From a checkpoint of a small multi-label audio tagger: 2.71M parameters, batches of 64.
Rows from block 5 of a small multi-label audio tagger, named by matrix and row number. Rows with one number belong to one channel. Each number is 128 + 24 x the weight over its row's rms, rounded and kept within 0 to 255. All counts start at 0.
After each channel's rows are labels from the 100 clips, of 14976, where the channel reaches its highest value: "peak on" is the class under the peak; "loudest" is the band of the loudest frequency at the time of the peak. Only what is clearly more common there than usual is listed. The data: synthesized solo parts of chorales (CocoChorales).
# convs0: first width-5 conv (model.blocks.5.convs.0.weight, 128x128x5, each kernel summed), inputs 0-127
# convs1: second width-5 conv (model.blocks.5.convs.1.weight, 128x128x5, transposed, each kernel summed), outputs 0-127

convs0.99 [135  91 123 105 146 155 155  85  71 135 117 107 154  92 122 160 123 114 112 119 159 146 117 106 123 164 121 107  79 111 139 129 118 105 136 141 156 138 100 109 134 113 106 124 152 124 183 134 156 137 131 105  84 140 172 108 125 120 136  73 117 160 147 108 129 104 172 142 141 113 142 147 126 152 129 155 147 142 108  95 131 136 139 139  78 173 128 137 163 153 135 121  91  99 101 147 100 107 123 102 117 139 137 136 149 140 151 102 104 130 162  92 146 144 127 129 110 158 158 136 163 167 133 132 181 181 115 138]
convs1.99 [ 96 140 122 150 117 110 125 178 137 131  97 131  91 143 119 101 127  99 125 107 117 130 169  97 167 106 120 146 122 142  93  97 151  62  62 153 134 169 161  83 128 123 104 108 137 122 128 153 134 113 128 111 114 147 126 122 111  89 140  75  91 161 143  99 139 130 132  84 143 129 129 136 141 122 149 124 169 100 165 111 122 109 132 144 119 108  85  95 137 144 107 123 106 160 101 104 123 122 105 108  92 111  76  98 128 118 130 123 121 116 130 127 103 114 132  94  92 116 164 132  88 108 128 165 136 117 134 161]
peak on: silence
loudest: 500 to 1000 Hz

convs0.118 [ 70 142 142 157 156  95 121 147 114 114 124 168 146 117 136 123 138 127 122 116 117 144 130 135 152 122 153 119 168 100 139 107 127 150 157  74 148 170 166 129 154 120 132 124 137 141  98 129 152 162 165  98 119 137 110 151 129 123  91 103 115 151  99 139 175 146 157 166 127 159 115 110 179  92  90 145 110 123 100 130 135  87 151 111 116 130 112  92 137 127 123 157 174 115 129 105  88 112 139 145 130  96 157 164 145 109 153 146  74 129 172 107 170 124 149  93 144 112 116 154 101 146 111 121 142 104 138 107]
convs1.118 [127 126 120 127  65 120 158 146 172 135 180 115 124 128 179 131 141 124 152  85 116 130 148 125 112 173 108 102 120 108 139 133 156 113 150 130 112 103 103  90 135 127 144 104 135 211 107 151 120 134 117 118 109 115 134 127 131 106 115 136 119  95 184 137 148 136 133 107 106 119 124 154 140 155 176 101 150 153 118  97  71 175 143 106 140 115  95 121 128 123 103 144 129  89 137 185 173 117 115 161 107 119 120 123 131 138 112 114 122 134  92 114 126 127 157 145 121 144 146 130 113 119 111 137 145 135 191 146]
peak on: A5
loudest: 500 to 1000 Hz; 1000 to 2000 Hz

convs0.120 [135 129 124 114 150 114 182 148 156 150 139  93  91 170 140 109  96 147  48 100 128 150 145 123 130 138 112 106 107 125 141  73 105 120 139 141 143 115 133 142  98 120 105 124 127 116  97 161 133 109 139 165 145 147 139 120 136 159 113 123 145 205  95 155 141 121 125 146 145 144 101 165 143 129 123 133 126 178 153 143 117  92 133 135 179 130 143 144 101 173 114 144 100 146 125 125 103 149 107 110 112 141 162 132  95 172 166 158 130 136 141 136  94 127 159  96  99 107 116 135 126 105 163 102 116 143 142 127]
convs1.120 [126 127 104 137 110 156  73 148  80 140 138 149 124 134 128 104 109 121  88 133 135 110 129 144 119  87 180 116 106 162  82 134 145 116 226 136  81 122 151 103 122 128 105 145 147 158 106 124 102 148 125 137 106 126 127 144  96 103 154 108 116 117 126 100 100 122 109 128 104 123 162 133  92 134 126 117 145  83 121 118 131 122 140  95 111  93  97 142 121 127  83 170 137 108 153 145 168 145 110 136 126 126 148 148  86 124 114 125 113 114  82 116 136 112 135 129  94 115  98 111 107 145 161  88 152 159 145 116]
peak on: silence; A3
loudest: 250 to 500 Hz

convs0.16 [126 124 124 126 111 132 138 111 115 118 142 129 147 123  76 163 162 128 113 140  98 121  78 150 153 127 145 137  96 131 113  78 105 133  89 136 149 103 175 113 147 150 104 167 119 124 121 133 173 102 190 121 108 116 109 138 141  70 111 141  91 109  70 158 111  71 140 109  92 130 137 123 129  79 112 105 113 131 133 137 121 150 190 114 134 134 128 172  99  92 137 102 143 109 106 116  91 142  91 110 124 141 123 129 132 129 142 154 124 139 113  95 132 117 121 111  93 105 133 117 146 145 151 130 101 157 162 134]
convs1.16 [113  70 126 151 132 157 137 126 136 126 129 108 140 155  85 132 133 127 131 177 150 117 130 149 107 110  97 148 148 119 116  51 126 118  86 141 140 129 167  88 123 143 142 130 121 116 159 141 159 110 162 129 114 148 137 137  97 113 118 141 156 119  87 141 184 117 164 145 116 135  98 134 130 119 121 108 115 125  79 171 126 172 143 120 119 183 139 167 118 100 121 114  73 105 113 139 146 143 162 151 147 113  93 115 140 147 114 140 172 133 114 113 154 117 153 148  81 136 154 145 141 117 152 100  98 155 111 123]
peak on: A5; B4
loudest: 500 to 1000 Hz

convs0.36 [129 126 106 115  81 131 119 124 122 123 102 126 159  92 115 120 135 123 153 159 114 153 105 113 151 128 104 164 156 125 118 150 106 135 126 130  68 116 157 140 143 154 145 132  89 114  83 105 158 160 125 154 156 140 150 160 112 101 131 166 119 155 130 107 124 165 105 123 158 155 133 129 158 132 164 141 105 127 140 140 193 131 117 167 103 111 141 133 167 115  73 165 111 131 157 153 123 192 108 107 149 118 114 134 129 167 146 150 132 114  55 149 134 111 150 122 169 109 138 140 120 114 134 114 107 140 158 116]
convs1.36 [139 131 114 143 122 103 141 119 157 179 112 145 178 144 130 141  87 137 178 101  84 129 142 144 122 117 142  87 109 110 116 123 148  89  90 126 129 147  88 146 110 127 125 102  96 102 115 111 149 144 128 167 121 126 152 162 130 108 118  75 102 107 156 108 125 126 125 136 145 131  78 120  78 136 132 129 104 156 107 131 137 131  89 122 108 167 111 141 124 139 148 164 109 100 120  91 174 130 113 135 168 114 170 136 132  96 137 140 117 107 169 103 114 108  94 103 101 105  95 105 128 116  97 113  94 141  89  90]
peak on: silence; G5
loudest: 500 to 1000 Hz

convs0.115 [119 139 111 113 105 136 115 138  99  99  96 193  99  98 127 100 117 116 144 143 107  83 123 101 122 109 135 129 124 118 100  96 168 148 138 161 107 106  89 102 120 125 103 137  99 146 116  85 169 127 164 132 154  79 104  80 137 148 125 121  97 165 116 139 154 166 121 148 111 129 168 159 104 127 107 134 128 102  97 143  74 123 137 137 157 139 112 106  82 163 111 134 113 131 117 156 120 109 158 104 148 124 134 106 112 137 120 117 157 128 158 142  93  99 131 104 149 100 162 127 182 111 131 123  90 161 122 125]
convs1.115 [103 143  84 168 161 124  91 119 138 107 114 143 157 119 137 148 158 152 101  98 106  99 131 163 122 122 138  91 138 141 145 134 177 152 119 141 100 108 130 133 125 148 125 133  92 131 138  79 142 159 128  94 102 104 105  82 133  99 108 124 140 119 128 129  84  89 126 127 123 124 136 166  99 148 112  88 142 143  88 116  99 143 145 125 111 138 133 124 116 114 193 133  75 136 141 113 141 134 104 117 128 154 125 140 143 142 125 174 120 130 152 102  73  62 174  89 174 113 121 134 149 123 141 130 124 118 140 144]
peak on: D#5; F#5
loudest: 500 to 1000 Hz

convs0.32 [143 115 101 154  97 131  94 104 106 173 139 130 146 155 157 114 108 124 133  99 121 134 147 126  91  97 127 143 118 136 127 113  80  95 105 153 128 129 147 155 115 148  97 157 121  80  98 135 174 125 156  99 128 157 159 121 158 135  98 145 147 154 154 126 156 125 107 122 129 150 102 135 113 101 164 158 157 116 136 103 143 166 113 104 131 129 108 119 151 142  98 158 143  99 166 160 177 151 131 153 180 116  99 143 148 141 120 129 138 123 151 162 176 119 166  90 152 141 112 153 124 133 129 135  91 185 135  95]
convs1.32 [114  92 117  60 159 154 126 121 131 114 123 146 120 142 157 129 114 130 141 126 141 116 134 143 160  92 115 116 147 123 110 128 114 147 156 131 133 107  94 143 150  95 121 117  97 111  91 138 118 113  94 124 100 124 118 113 123  99 116  95 129 116 110 141 128  86  98 121 161 143 160  90 119 171 129  97 121  95 124 149 119 117  74 142  86 117 172 109  96  80 104 185  93 111 119 112 185 151 133 140 160 167 123 114 106 128 124 153 124 141 141 124 166 177 117  73 148 109 115 143 115 115 131 115 101 121 168 125]
peak on: A5; D#5
loudest: 500 to 1000 Hz

convs0.7 [100 129 136 114 161 129 109 160 162  95 176 111 115 115 126  97 161 175 170 117 143 103 138 131 142 113 114 149  70 134 130 109 163 150 136 161 124 129  86 150 132  97  95 155  98 112  64 138 125 105 132 128 138 127 140 149 137  89 133 101 136 127 131 155 149 122 116 116 123 158 107 114 121 140 105 133 115 123 137 113 104 116 116 119  92 148 179 121 165 126 171  85 129 122 175 177 108 162 134 102 177 118 104 132  95 128  81 115 159 151 142  80 105 117 134 113 132 136 115 147 112 133 134 156 144 151 130 105]
convs1.7 [132 127 106 143 137 121 114 100  85 159  85 122 110 130 102 143 143 109 143 167 123 114 128 200 118 129 115 177  95 171  96 109  92 146 109 114 138 106 106 124 115 101 112 128 104 138  90 128 134 148 133  80 108 135 123 118 165 112 154  95 114  85 185  98 123 109  94 119 124 180  93 136  95 115 150 155  96 157 166 128 144  93 119 140 149 114 160 152 140 101 117 147 143 167 130 127 174 121 149 129 144 144 141 129 121 153 120 151 126 123 152  90 105 117 129 110 134 124 126 125 107  89  97 136 129 133 157  85]
peak on: D#5
loudest: 500 to 1000 Hz

convs0.93 [133  97 117  91  93  51 157 129 143 129 123 138  91 146  99 142 168 138 107 123 120 103 132 145 146 119 132 113 143 129 127 144 142 115 114 122 154  87 121 103 131 143 137  93 159  85 124 138 106 153 107 140  87 163  91 107 128 124 133 136 166 121  28 133 146 120 110 126 115  96 159 151 130 186 124 124 134 100 130 128 133 141 109 136 126 124 107 123 149 138 121 144 124 122 126 102 154 129 113 141 176  88 137 152 102 126 123 116 177  76 144 142 108 139 142 134 115 161 141 142 103 162 149 147 112 165 103 140]
convs1.93 [120 108 118  96 139 136 129 140 143 134 128  97 109 136 131 100 153 123  91 127 133 147 153 134 113 133  92 128 177 190 160 185 134 114 123 101 140 110  86 114 155 147 104 134 178 155 146 123 134 112  96 119 107 119 163 123 103 107 127 108  94 110 143 136 110 126 134 128  80 110 128 138 137 121  80 115 140 170  81 127 125 128 175 114 123 126 168 119 119 152 163 169 118 118 135 135  78 139 142 115 111 144 134 144 133 169 121 134 159 106 137 137 114 144 130 203 145 106 138 125  99 125 108 147 103  98  99  75]
peak on: G4
loudest: 250 to 500 Hz

convs0.107 [115 146 145  67 157 124 105 143 146 158 134 145 116 148 176 135 130 129  91  82 127  96 122  63 108  86 154 131 135 123 138 102  89 138 114 119  90 107 109 119 124 120 121 146 126 123 120 146 102  95 137 130  91 146 103 133 122 122 164 149 106 141 122 144 161  93  91 172 124 113  82 140 149 143 155 151 129 120 143 109  82 145 113 115  79 129 115 128 136 143 130 143  90 108 132  92 163 119  88  96 146 131 132 125 115 162 129 109 120 146 108 110 149 142 138 157  92 116 116 182  84 116 148  97 115 112 172 119]
convs1.107 [134 185 108 131 172 160 131 102 134 161 132  98 134 101 119 177 119 109 106 118  95 112  80  95 123 104 147 185 131 108 153 139 130 123 143  99 124 129 115 175 106 120 153 141 103 145 150 134 109 115 147 156  99 120 112  93 159  95 128 131 109 164 115  90 103 134 119 146  85 140 182 125 123  99 103 119 161 139 137 105 150 114 134  96 147 172 129 133 143 107  81 170 121 142  72 123 165 124 105 154 149 133  97 125 137 153 142 143  96 134 127 136 141 151 116 143 148 151 137 150  86 134 141 124 169 106 120 123]
peak on: C5
loudest: 1000 to 2000 Hz

convs0.104 [113 107 136 109 162 131 115 125 113 132 136 126 111 122 118 127  86 115 155  96 145 106 137 156 117 141 141 165  98 151 123  95 194 175 161 108 134  89 114 121 122 103  98 123 167 127 124 125 164 118 140 164 131 134 124 119 141 109 186 154 109 108 186 102 138 124 120 147 152 138 155 114 101 151 174 147 144 143 122 105 108 103 136 175 103 108 106  84  75 140 130 124 115 127 133 175 136 122  98 127 114 114 157 135 125 143  93 114 160 104 149 117 165 175  94 142 119 137 108 168  97 140 130 165 136 124 131  98]
convs1.104 [117 110 127 100 116 138 117 104 104 118 120  90 106 148 149 127 112 136 125 141 135 164 145 111 126 107 157 169 156 100 134 139  99 105 120 100  92 159 167 179 118 135 102 156 126 139 128 101  63 134 169 100 157 116  87  90 181 134 128 128 151  96 136 164  98 129 108 106 124  99 159 109 161 112 129 129 143  91 130 121 105  92  97 158  62  87 124 134 154 118 130 121 104  79 121 117 130 122 160 108 105 109 136 126  90 131 142 134  95 150 120 118 129 136 125 125 107 115 120 107 171 135 136 118  88  85 140 128]
peak on: C4
loudest: 250 to 500 Hz

convs0.13 [123 114  99 126 117 125 114  90  94 150 115 191 114  84 102 136 133 132 159  96 122 147 108  90 115 123 132 132  88  89 140 135  93 147 117 109 129 126 121 114 109 140 112  68  91 124 126 147 120  85  76  99 119 132 160 120 159 113 108 132 174 119 117 115 125 120 104 143 101 169 140  94 148 131  97 126 138 138 113 119 136 165  96 116 153 145 140 159 145 148 103 125 100 128 143 108 123 110 108 136 101 102  98  71  87 136 142  93 133 136 155  95 101 125 116 113 124 141  89 164 130 143  76 163 118 130 167 131]
convs1.13 [130 141 134 123 161 136 108 152  96 127 116 144 126 106 126 157 156 144 165  75 100 139  72 187 134 130 147 120 127 159 112 146 113 176 146 121  94 123 146 124 116 117 136  57 148 110 142 136 113  87 100  92  95 143 129 122 165 159 118 126 140 168 141 101  98 151 152 173 130 121 117 130 125  99 123  99 148 103  98 137 119 125 142  92 171 126  95 133 122 101 110 183 129 145 125 132 172 140 131  99 133 139  94 164 142  94 132 168 106 134 132 143 143 115 102 130 142 109 135 140  96 143 107 170 128 109 156 125]
peak on: C5
loudest: 500 to 1000 Hz

convs0.75 [123 120 110 146 162 133 102 116 142 125 101 175 135 127 130  51 109 156 121  88 141 121 132 109 108 119  93 130 147 119 124 114 120 139 122 153 107  84 131 138 128 161 132 167 135 141  94 163 124 128 128 184 119 186 128 122 108 109 108 113 127 118 147 174 162 173 132 138 115 135 116 163 176 123 170 155 148 105 132 124 159 103 116  92 170 135 127 132 147 134 140 117 179 172 109 103 138 155 135 121 124 125 111 131  98 140 136 128 118 130 140 121 181 101 140 148 155 128  79 138 124 148 133 174 129 175 114 134]
convs1.75 [144 138  89 111  97 111 116 141  90 164 109 148 111 113  98 157 138 114  86 138 110 134 121 123 126 111 100 165 116 117 118 136 111 124 167  75 199 166 121  78 159 104 115 139 132  94 145 136  98  90 109 109  96 119 139 150 139 126 134  78 109 139 104 107  93 119 116 115 114  98 166  95 118  94 119 127 115 173 157 105 155  88 109 107 130 134  82 123 133  87 108 148 111  89 107 118 112 126 107 104  96 126 132 108 105 122 117 119 120 131 113 120  99 188 112 141 138 102 114 148 133  98 103 107 108 116 130 121]
peak on: silence; D#5
loudest: 500 to 1000 Hz

convs0.89 [ 87 128 109 116 144 163 117  99 143 145 125 126 131 109 143 108  94 111 164 140 127 128 164 127 162 133  82  94  92 130 147  75 141 116 172 121 136 102 116 192 105 140 133 134 154 110 109 154 129 128 141 153 181 129  97 136 106 155 120 142 130 155 162 145 160 101 173 131 154 116 148 124 176 145 127 120 143 135 110 128 141  98 139 135 111 127 127 127 160 128 118 144 121 144 165 136 221 151 107 143 132 102 140 138 121 114 161 210 127 129 138 128 137 123 156 122 137 122 138 116 137  98 156 118 148 132 152 135]
convs1.89 [156 121 156  59 155 182 162 107 134 141 135 132 123 135 156 122  99 138 151 115 117 117 141  61 113 114 114 139 129 134 135  89 148 113 150 169 145 158 119 140 126 129 163 141  83  26  97 123 136 169  65 135 122 167 138 116 131 125 128 146 121 132 127 143 134 149 149 120 169 130 132 132  97 119 125 128 113 174 126 143 148 105 103 146 157 105 112 123 117 141 124 116 142 133  98 133 112 112 120 108 150 130 151 122 128 159 169  98 117 145 101 135  79 162 113 109 108 128 125 160 126 123 134 134 156 138 121 123]
peak on: D#5
loudest: 500 to 1000 Hz

convs0.51 [120 168 131 109 164 144 136 125 136 123 118 138 123 119 136 147  67 133 102 145 125 140 136 142 134 149 123 135 147 106 126 111 139 165 109 152  89  99 116  91 130 130 128 122  80  77 158 146 133  70 108 129 143 148 111 132 100 154 160 133 145 158  62 118 140 169 209 151 121 178 109 137 145  89 180 141 156 125 122  96 109 121 152 184 103 126 140 111 150 112 148 132 148 119 145 140 132 143 101 137 144 112 124 138 109 139 114 132 119 134  97 140 133 176 155 148 102 106 135 134 110 155 143 127 154 140 154 107]
convs1.51 [157 131 116 100 160 153 136 156 170 122 132 124 130 124 160 108 122 154 105 110  91 106 115 129 119 111  74 143 106 101  79 176 113 100 130 148 113 102 180 119 105 149 131 145  94 110 108 106 128 112 112 127 118 146 134 105 118 133 110 118  99 114 100 113 131 152 110 107 162 138 134 149 154 156 137 162 150 120 141 138 135 135 130 131 129  95 116 114 144  72 148 167 156 139 150 143 157 128  82 158 171 106 104 110 151 136  95 139 153 119 109 117 125 128 107 153 114 114  89 108 140 118 129 107 214  94  79 123]
peak on: D#5
loudest: 1000 to 2000 Hz

convs0.92 [139 110 139 132  88 145 118 120 115 156 177 110 162 111  93 141 149 150  89 113 111 137  64 130 149 126 118 130  86 130 157 119 124  88  96 147  84 154 149 152 139 171 128 163 163 111  97 134 127 115 146 127 119 136 136 158 139 145 153  94 107 124 100 127 142 106 154 146 158 107 116 121 140 156 205  84 129 148  85 168 161 144 141 146 128 112 121 144 133 108 142 126 124 122  91 138  95 119 143 135 149  97 108 172 145 140  85 110 149 129 116 120 120 133 105 146 173 154 159  89 114 109 141 152 128 113 149 122]
convs1.92 [177 110 108 116 104 121 118 167 110 119 139 128 128 137  60 140 194 147 147 115 152 103  90 131 125  99 129 120 170 121 139 117 129  74 107 140 121 120 133 135 169 124 126 150 174 137  92 136 129 144 153 131 123 120 122 125  79 136 103 105 121 102 170  97  92 137 146 110 104 149 143 149 153  90 137 106 144 124 127  87 114  92 136 122 180 146 139 139 139 123 147 106 155  94 111 135 148 158 147 126  68 109 152 131  73  95 122 109 139  79 109 114 123 130 114 152 133 123 136 143 131 140 133  97 104 147 111  97]
peak on: G4; A#4
loudest: 250 to 500 Hz

convs0.65 [156 122 131 130  96 151  91 141 120 123 115 106 107 133 111 147 124 126  78 127  96 100 167 123 113 124 123 128 103  76  72 141 132 131 153 128  93 116 101 116 129 131 135  99 155 126 132 135 151 109 147 141 107 141  91 108  96 112 128 150 161 114 126 114 150 113 146 147  97 132 164 175 105 155  57 114 129 115 173 135  86 147 143 111 117  93 141 100 122 104 150 182 166 116 133 157 139 110  87 137 149 143 143 126 126 100  96 116 108 163 157 112 106 147 135 100 128 137  71  78 155 103 116 153 134 121 123 124]
convs1.65 [129 150 111 132 168 123 130 117 115 135 142 127 146 138 129 133 100  82 155 105 132 125 128 159  59 123 115 131 133 136 156  89 121 122  78  92 116 138 163 123 166 137 107 128 136 105 146 109 158 132 106 132 149 130 113 131 164 108 117 132 165 128  86 129 139 121 151 171 141 160  90 148 131  96 128 142  44 139  74 137 152 195 116 137 102 171 131 106 113 108 133 150 151 152 140 133 131  86 100 122 159 134 105 132 102 137 122 112 124 155  78 124 160 157 107 117 133 109 147 140 122 110 127 110  97 111 126  95]
peak on: C5; silence
loudest: 500 to 1000 Hz

convs0.122 [102 125 105 135  89  99 126  72 128 142 144 118 132 132 167 133 134 119 110 114 142 135 151 114 139 134 102 131 112 116  81  83 148  87  67 137 158  82  96 118 143  99 103 138 154 130 125 135 132 114 145 165 174 140  97 157 144  86 149 143 167 141 136 167 149 137 120 158 111 126 145 139 145 116 135  96  79 148 148 118 134 118 150  96 106  85 120 111 122 137 121 124 157  95  89 119 145 170 110 110 118 150 165 129 138 133 151 147 130  79 114 149 170 155 121 161 110  79 131 134 119 160 135 128 112 110 144 167]
convs1.122 [152 212 120 145 139 151 131 119 121  90 128 138 134 151 102 171 143 129 132 155  79  85 141  70 163 125 136 142 137 157 125 118 110 134 151 111  99 166  90 138 142 188  95 111 129 118 163 148 160 118 153 145  75 145 136 131 117 108 134 163  92  97 137 115 121 104 140 113 127  69 135 109 124 116 126 137 141 125 115 145 156 132 127 120 120 174 105 138 107 108 141 124 101 107 131 150 119 128 122 137 173 133 100 161 160 102 132 121 142 136 111 133 179  94 159 115 103 135 107 135 118 124 170 115 135 123 102 135]
peak on: A5
loudest: 500 to 1000 Hz

convs0.42 [146 135  65 135  76 143  69 120 110 109 175 114 110 144 119  99 161 146 171 127 155 133 107 192 144 149 131 127 103 111  81 139 132 163 125 166 134 137 128 110  94 123 116  97 132 107  94 106 135  99 105 154 127 131 155 112 153 113 117 126 129 145 116 157 130 150 137 139 130  75 127 124 130 156 121 154 143 115 107 120 119 113 132  69 167 135 133 116 146 130 152 155 145 142 133 139 126 133 100 114 152 144 136 139  86 132 154 157 153  80 134  84 140 122 130 137 121 125  82  97 112 120 128 173 121 173 163 128]
convs1.42 [116 166 102 107 104 148 134 140  84 128 105 136  97 152 140 102 148 158 134 153 135 142 150 125 188 119 143 138 107 104  77 125 142 153 140 161 101 167 163  91 168 155 114 144 140 151 106 136  95 185 134 134 176 140 119 166 160 169 133 143 114 143 156  87 124 104 119 154 106  91 123 119 159 110 142 156 125 134  97 131 142 112 100 135 156 141 122 154 111 141 133 107 122 108 117 160 117 110 141 113 163 104 179 143 135 141 116 142 144 111 123 116 139 159  92  98 118 114  94 184 117 113 120 135 140 169 144 106]
peak on: D#5
loudest: 500 to 1000 Hz

convs0.69 [132 132 146 123 117 104 131 140 130 157 144  81  85 134 121 107 134 164 105  84 141  94 102 144 151 129 126 125 178 106 158 117 149 104 102 120 182 113 121 118 142 103 168 105 123  81 112 159 104 118 135 159 153 124 162  72 132 169 171 130 160 106 108 108 107 158 137 145 146 108 121 166 115 124 125 122 164 125 102 129 114 124 114 124 112  95 130 125 131 128  80 151 151 145 144 126 164 124 154 128 119 120 107  82  90 120 147 148  95 141 191 156 144 119 126 152  98  72 143 105 124 132 122 128  95 142 134 151]
convs1.69 [142 129 125 129 109 172 128 126 132 141 147  94 120 112 165 137  97 130 160 123 149 121 137 111 131 149 125  79 126 174 115 115 108 148 160 181  83 100 100 101 115  91  95 133 122 129 135 124 151 113 124 118 136 149 166  84 120 108 126 131 114 118  91 148 135 168 156 122 104 142  86 118 122 135 130 122 125 146 156 156 180 157 163 132 125 103 152 103 110 150 121 129 111  96 127 123 129 121  70 106 162 156  76 142 103 116 124 132 154  84 118 148  92 120 142  77 122 122 166  97  74 131 127 147  88 126 145 125]
peak on: silence; F5
loudest: 500 to 1000 Hz

convs0.9 [140 126  98 114 107  70 137  72 110 125 112 128 118 153  69 128 148 109 148 149 135 144 103 116 164 123  73 151 102 155 118 127 138 143 103 139 145 103  97 125 111 162 194 126 101 149 133 112 134 175 138 106 123 107 142 120 144 145 142 169 135 147  80 113 130 126 109 127 120 146 117 141 136 107 120 132 133 165 150  93  81 136 168 124 133 144 149 153 129 139 134  94 125 165 145 107 114 122 124 136 114 120 116 138 105  75 127 148 133 115  43 131 110 125 131  96 110  86 108 136 134 116 150 124 115 122  82 109]
convs1.9 [134 100 129 126 123 101  97  94 119 152 132 131 114 112 141 128 130 144 150 143  83 123 110 128  99 110 149 119  87 222 109 152 116 162 183 119 143 110 107 137 119 101 145 132 176 177 150  92 109 146 176 131 127 150 144 138 127 140  89  94 132 126  86 129 146 143 140 145 179  91 133  97 123 115 124 117 114 138 131 136 126 115 122 149 145 145 119 146 142 134 136  92 101 145 154 105 121 127 150 145 121  86 131 134 114  95 174 203 132 102 130 143 139 158 142 118 144 131 134 115 128 111 128 112 176  92 117 138]
peak on: C4
loudest: 500 to 1000 Hz

convs0.98 [137 156 115 124 104 103 122 109 130 151 151 132 114  95 168 124  68 125 179 151 135 141  94 132 133 100 132 147 161 105 168 124 149 117 150 144 162 112  86 147 106 138 120 100 166 149 119 122 165  89 111 109 109 135 117 138 148  58 161 110 138 123 137 135 145 126 172 158 110 106 166 123 154 134 105 141 168 135 119 128 116 148 127 176  80 117 159 147 132 103 117 135 136 127 162 129 146 115 116 158 141 139 143 137 132 109  69 121 100 108 128 114 160 170 111 138  79 118 168 124 106 138 153 109 112 101 156 129]
convs1.98 [143 133 126 129 159 131 114  84 115 155  97 122 124 121 151 122  84 152  81 138 149 129 143 160 131  87 104 135 136  97 132 140 122  89 158 141 134 110 115 147 118 147 126 120 102 140 140 134 150 111 126 115 120 120 117 161 164 129 133 107 128 134 142 155 164  98 171 116  89  88 141  66 154 141  80 109 169  85 116 145 158  83 121 105 128 137 135 111 113 162 100 125 159 147 103 132 138 124 142 147  89 128 134 121 138 163 172 136 132 133  97 113 122 138 152 117  38  97 120 116 122 114 119 141 157 106 131  81]
peak on: C4
loudest: 250 to 500 Hz

convs0.10 [125 132 129 162 143 121 162 125 102 116 124 144 172 122 108 102 133 102  98 131 125 132 113 122 121 151 144 157 123  91 138  90 136 151 131 126  86 125 127 137 135 147 147 174 148  88 126 144  85 101 152 125 144 100 152  91  99 167 168 104 166 118 105  95 125 117 122 147 157 109 118 166 152 121 116 125  94 120 204 110  97 152 167 133 143 185 148 143  90 122 141 152 130  50 113 138 114 146 146 141 159 129 171 130 134 118 132 118 107 123 122 145 160 102  99 123  94 147 135 129 154 131 107 129 162 112 134 139]
convs1.10 [ 82 158 167 129 111 116 103 121 142 102  62 123 105  96 141  89 164  85 108 131 133 110 102 102 119 171 131 169 117 103 124  90 141 111 146 118 134 130 133 131 143  88 113 118 153 153 141 118 140 127  98 122  92 117 140 129 113 128 136 123  69 122 123 141 143 107 134 151 179 122 113 129 113 104 142 150  96 160 123  74 131 163 152 116 126 126  97 163 110 130 121 126  87 123 119 144 113 124 115 152 102 103 108 132 144 141 142 170 132 138 113 130 168 129 174 159 125 128 111 109 139 156 188  93 112 162 168 104]
peak on: A#3
loudest: 250 to 500 Hz

convs0.21 [104 135 113 115  97 150 126 130 106 120 141 124 167 114 114 141  95 167  91 131 153  75 106 125 109 159  99 127 162 150 117 142 125 138  89 116 118 102 167 122 122 127 132 152 156  95 131 109 147 152 142  80 108 175 164 103 144 142 203 124 131 120 124 127 122 140 144 124 168 156 138 100 137 122 148 132 133 120  93 135 108 140 140 118  69 115 161  81 161 119 132 118 126 119 121 115 114  87 122  78 158 158  87 127 116 140  92 104 139 118 148 135 111 120 116 133 141  62 102 138 127 159 143 145 150 119 160 103]
convs1.21 [149 129  65 133 130 121 114 174 101 114  83 136 118 129 140 130 111  99 161 125  86 122 125  76 120 153 116 140 121  86 118  95 134 112 106  71 151 145 140 170 128 102 140 127 153  89 137 106 118  98 153 127  90 161 131 117 130 126  90 113 149 132 124 126  93 119 159 121  79  85 118 117 153 108 103 106 120 137 124 113 100 140  99 101 130 103  86 124  81 141 175 115 122 120 109 137 148 132 115 108 123 118 150 140 123 170 118 115 107  95 143 137 165 154 105 127 115 149 144 135 121 148 105  71 114 131 169  89]
peak on: silence
loudest: 500 to 1000 Hz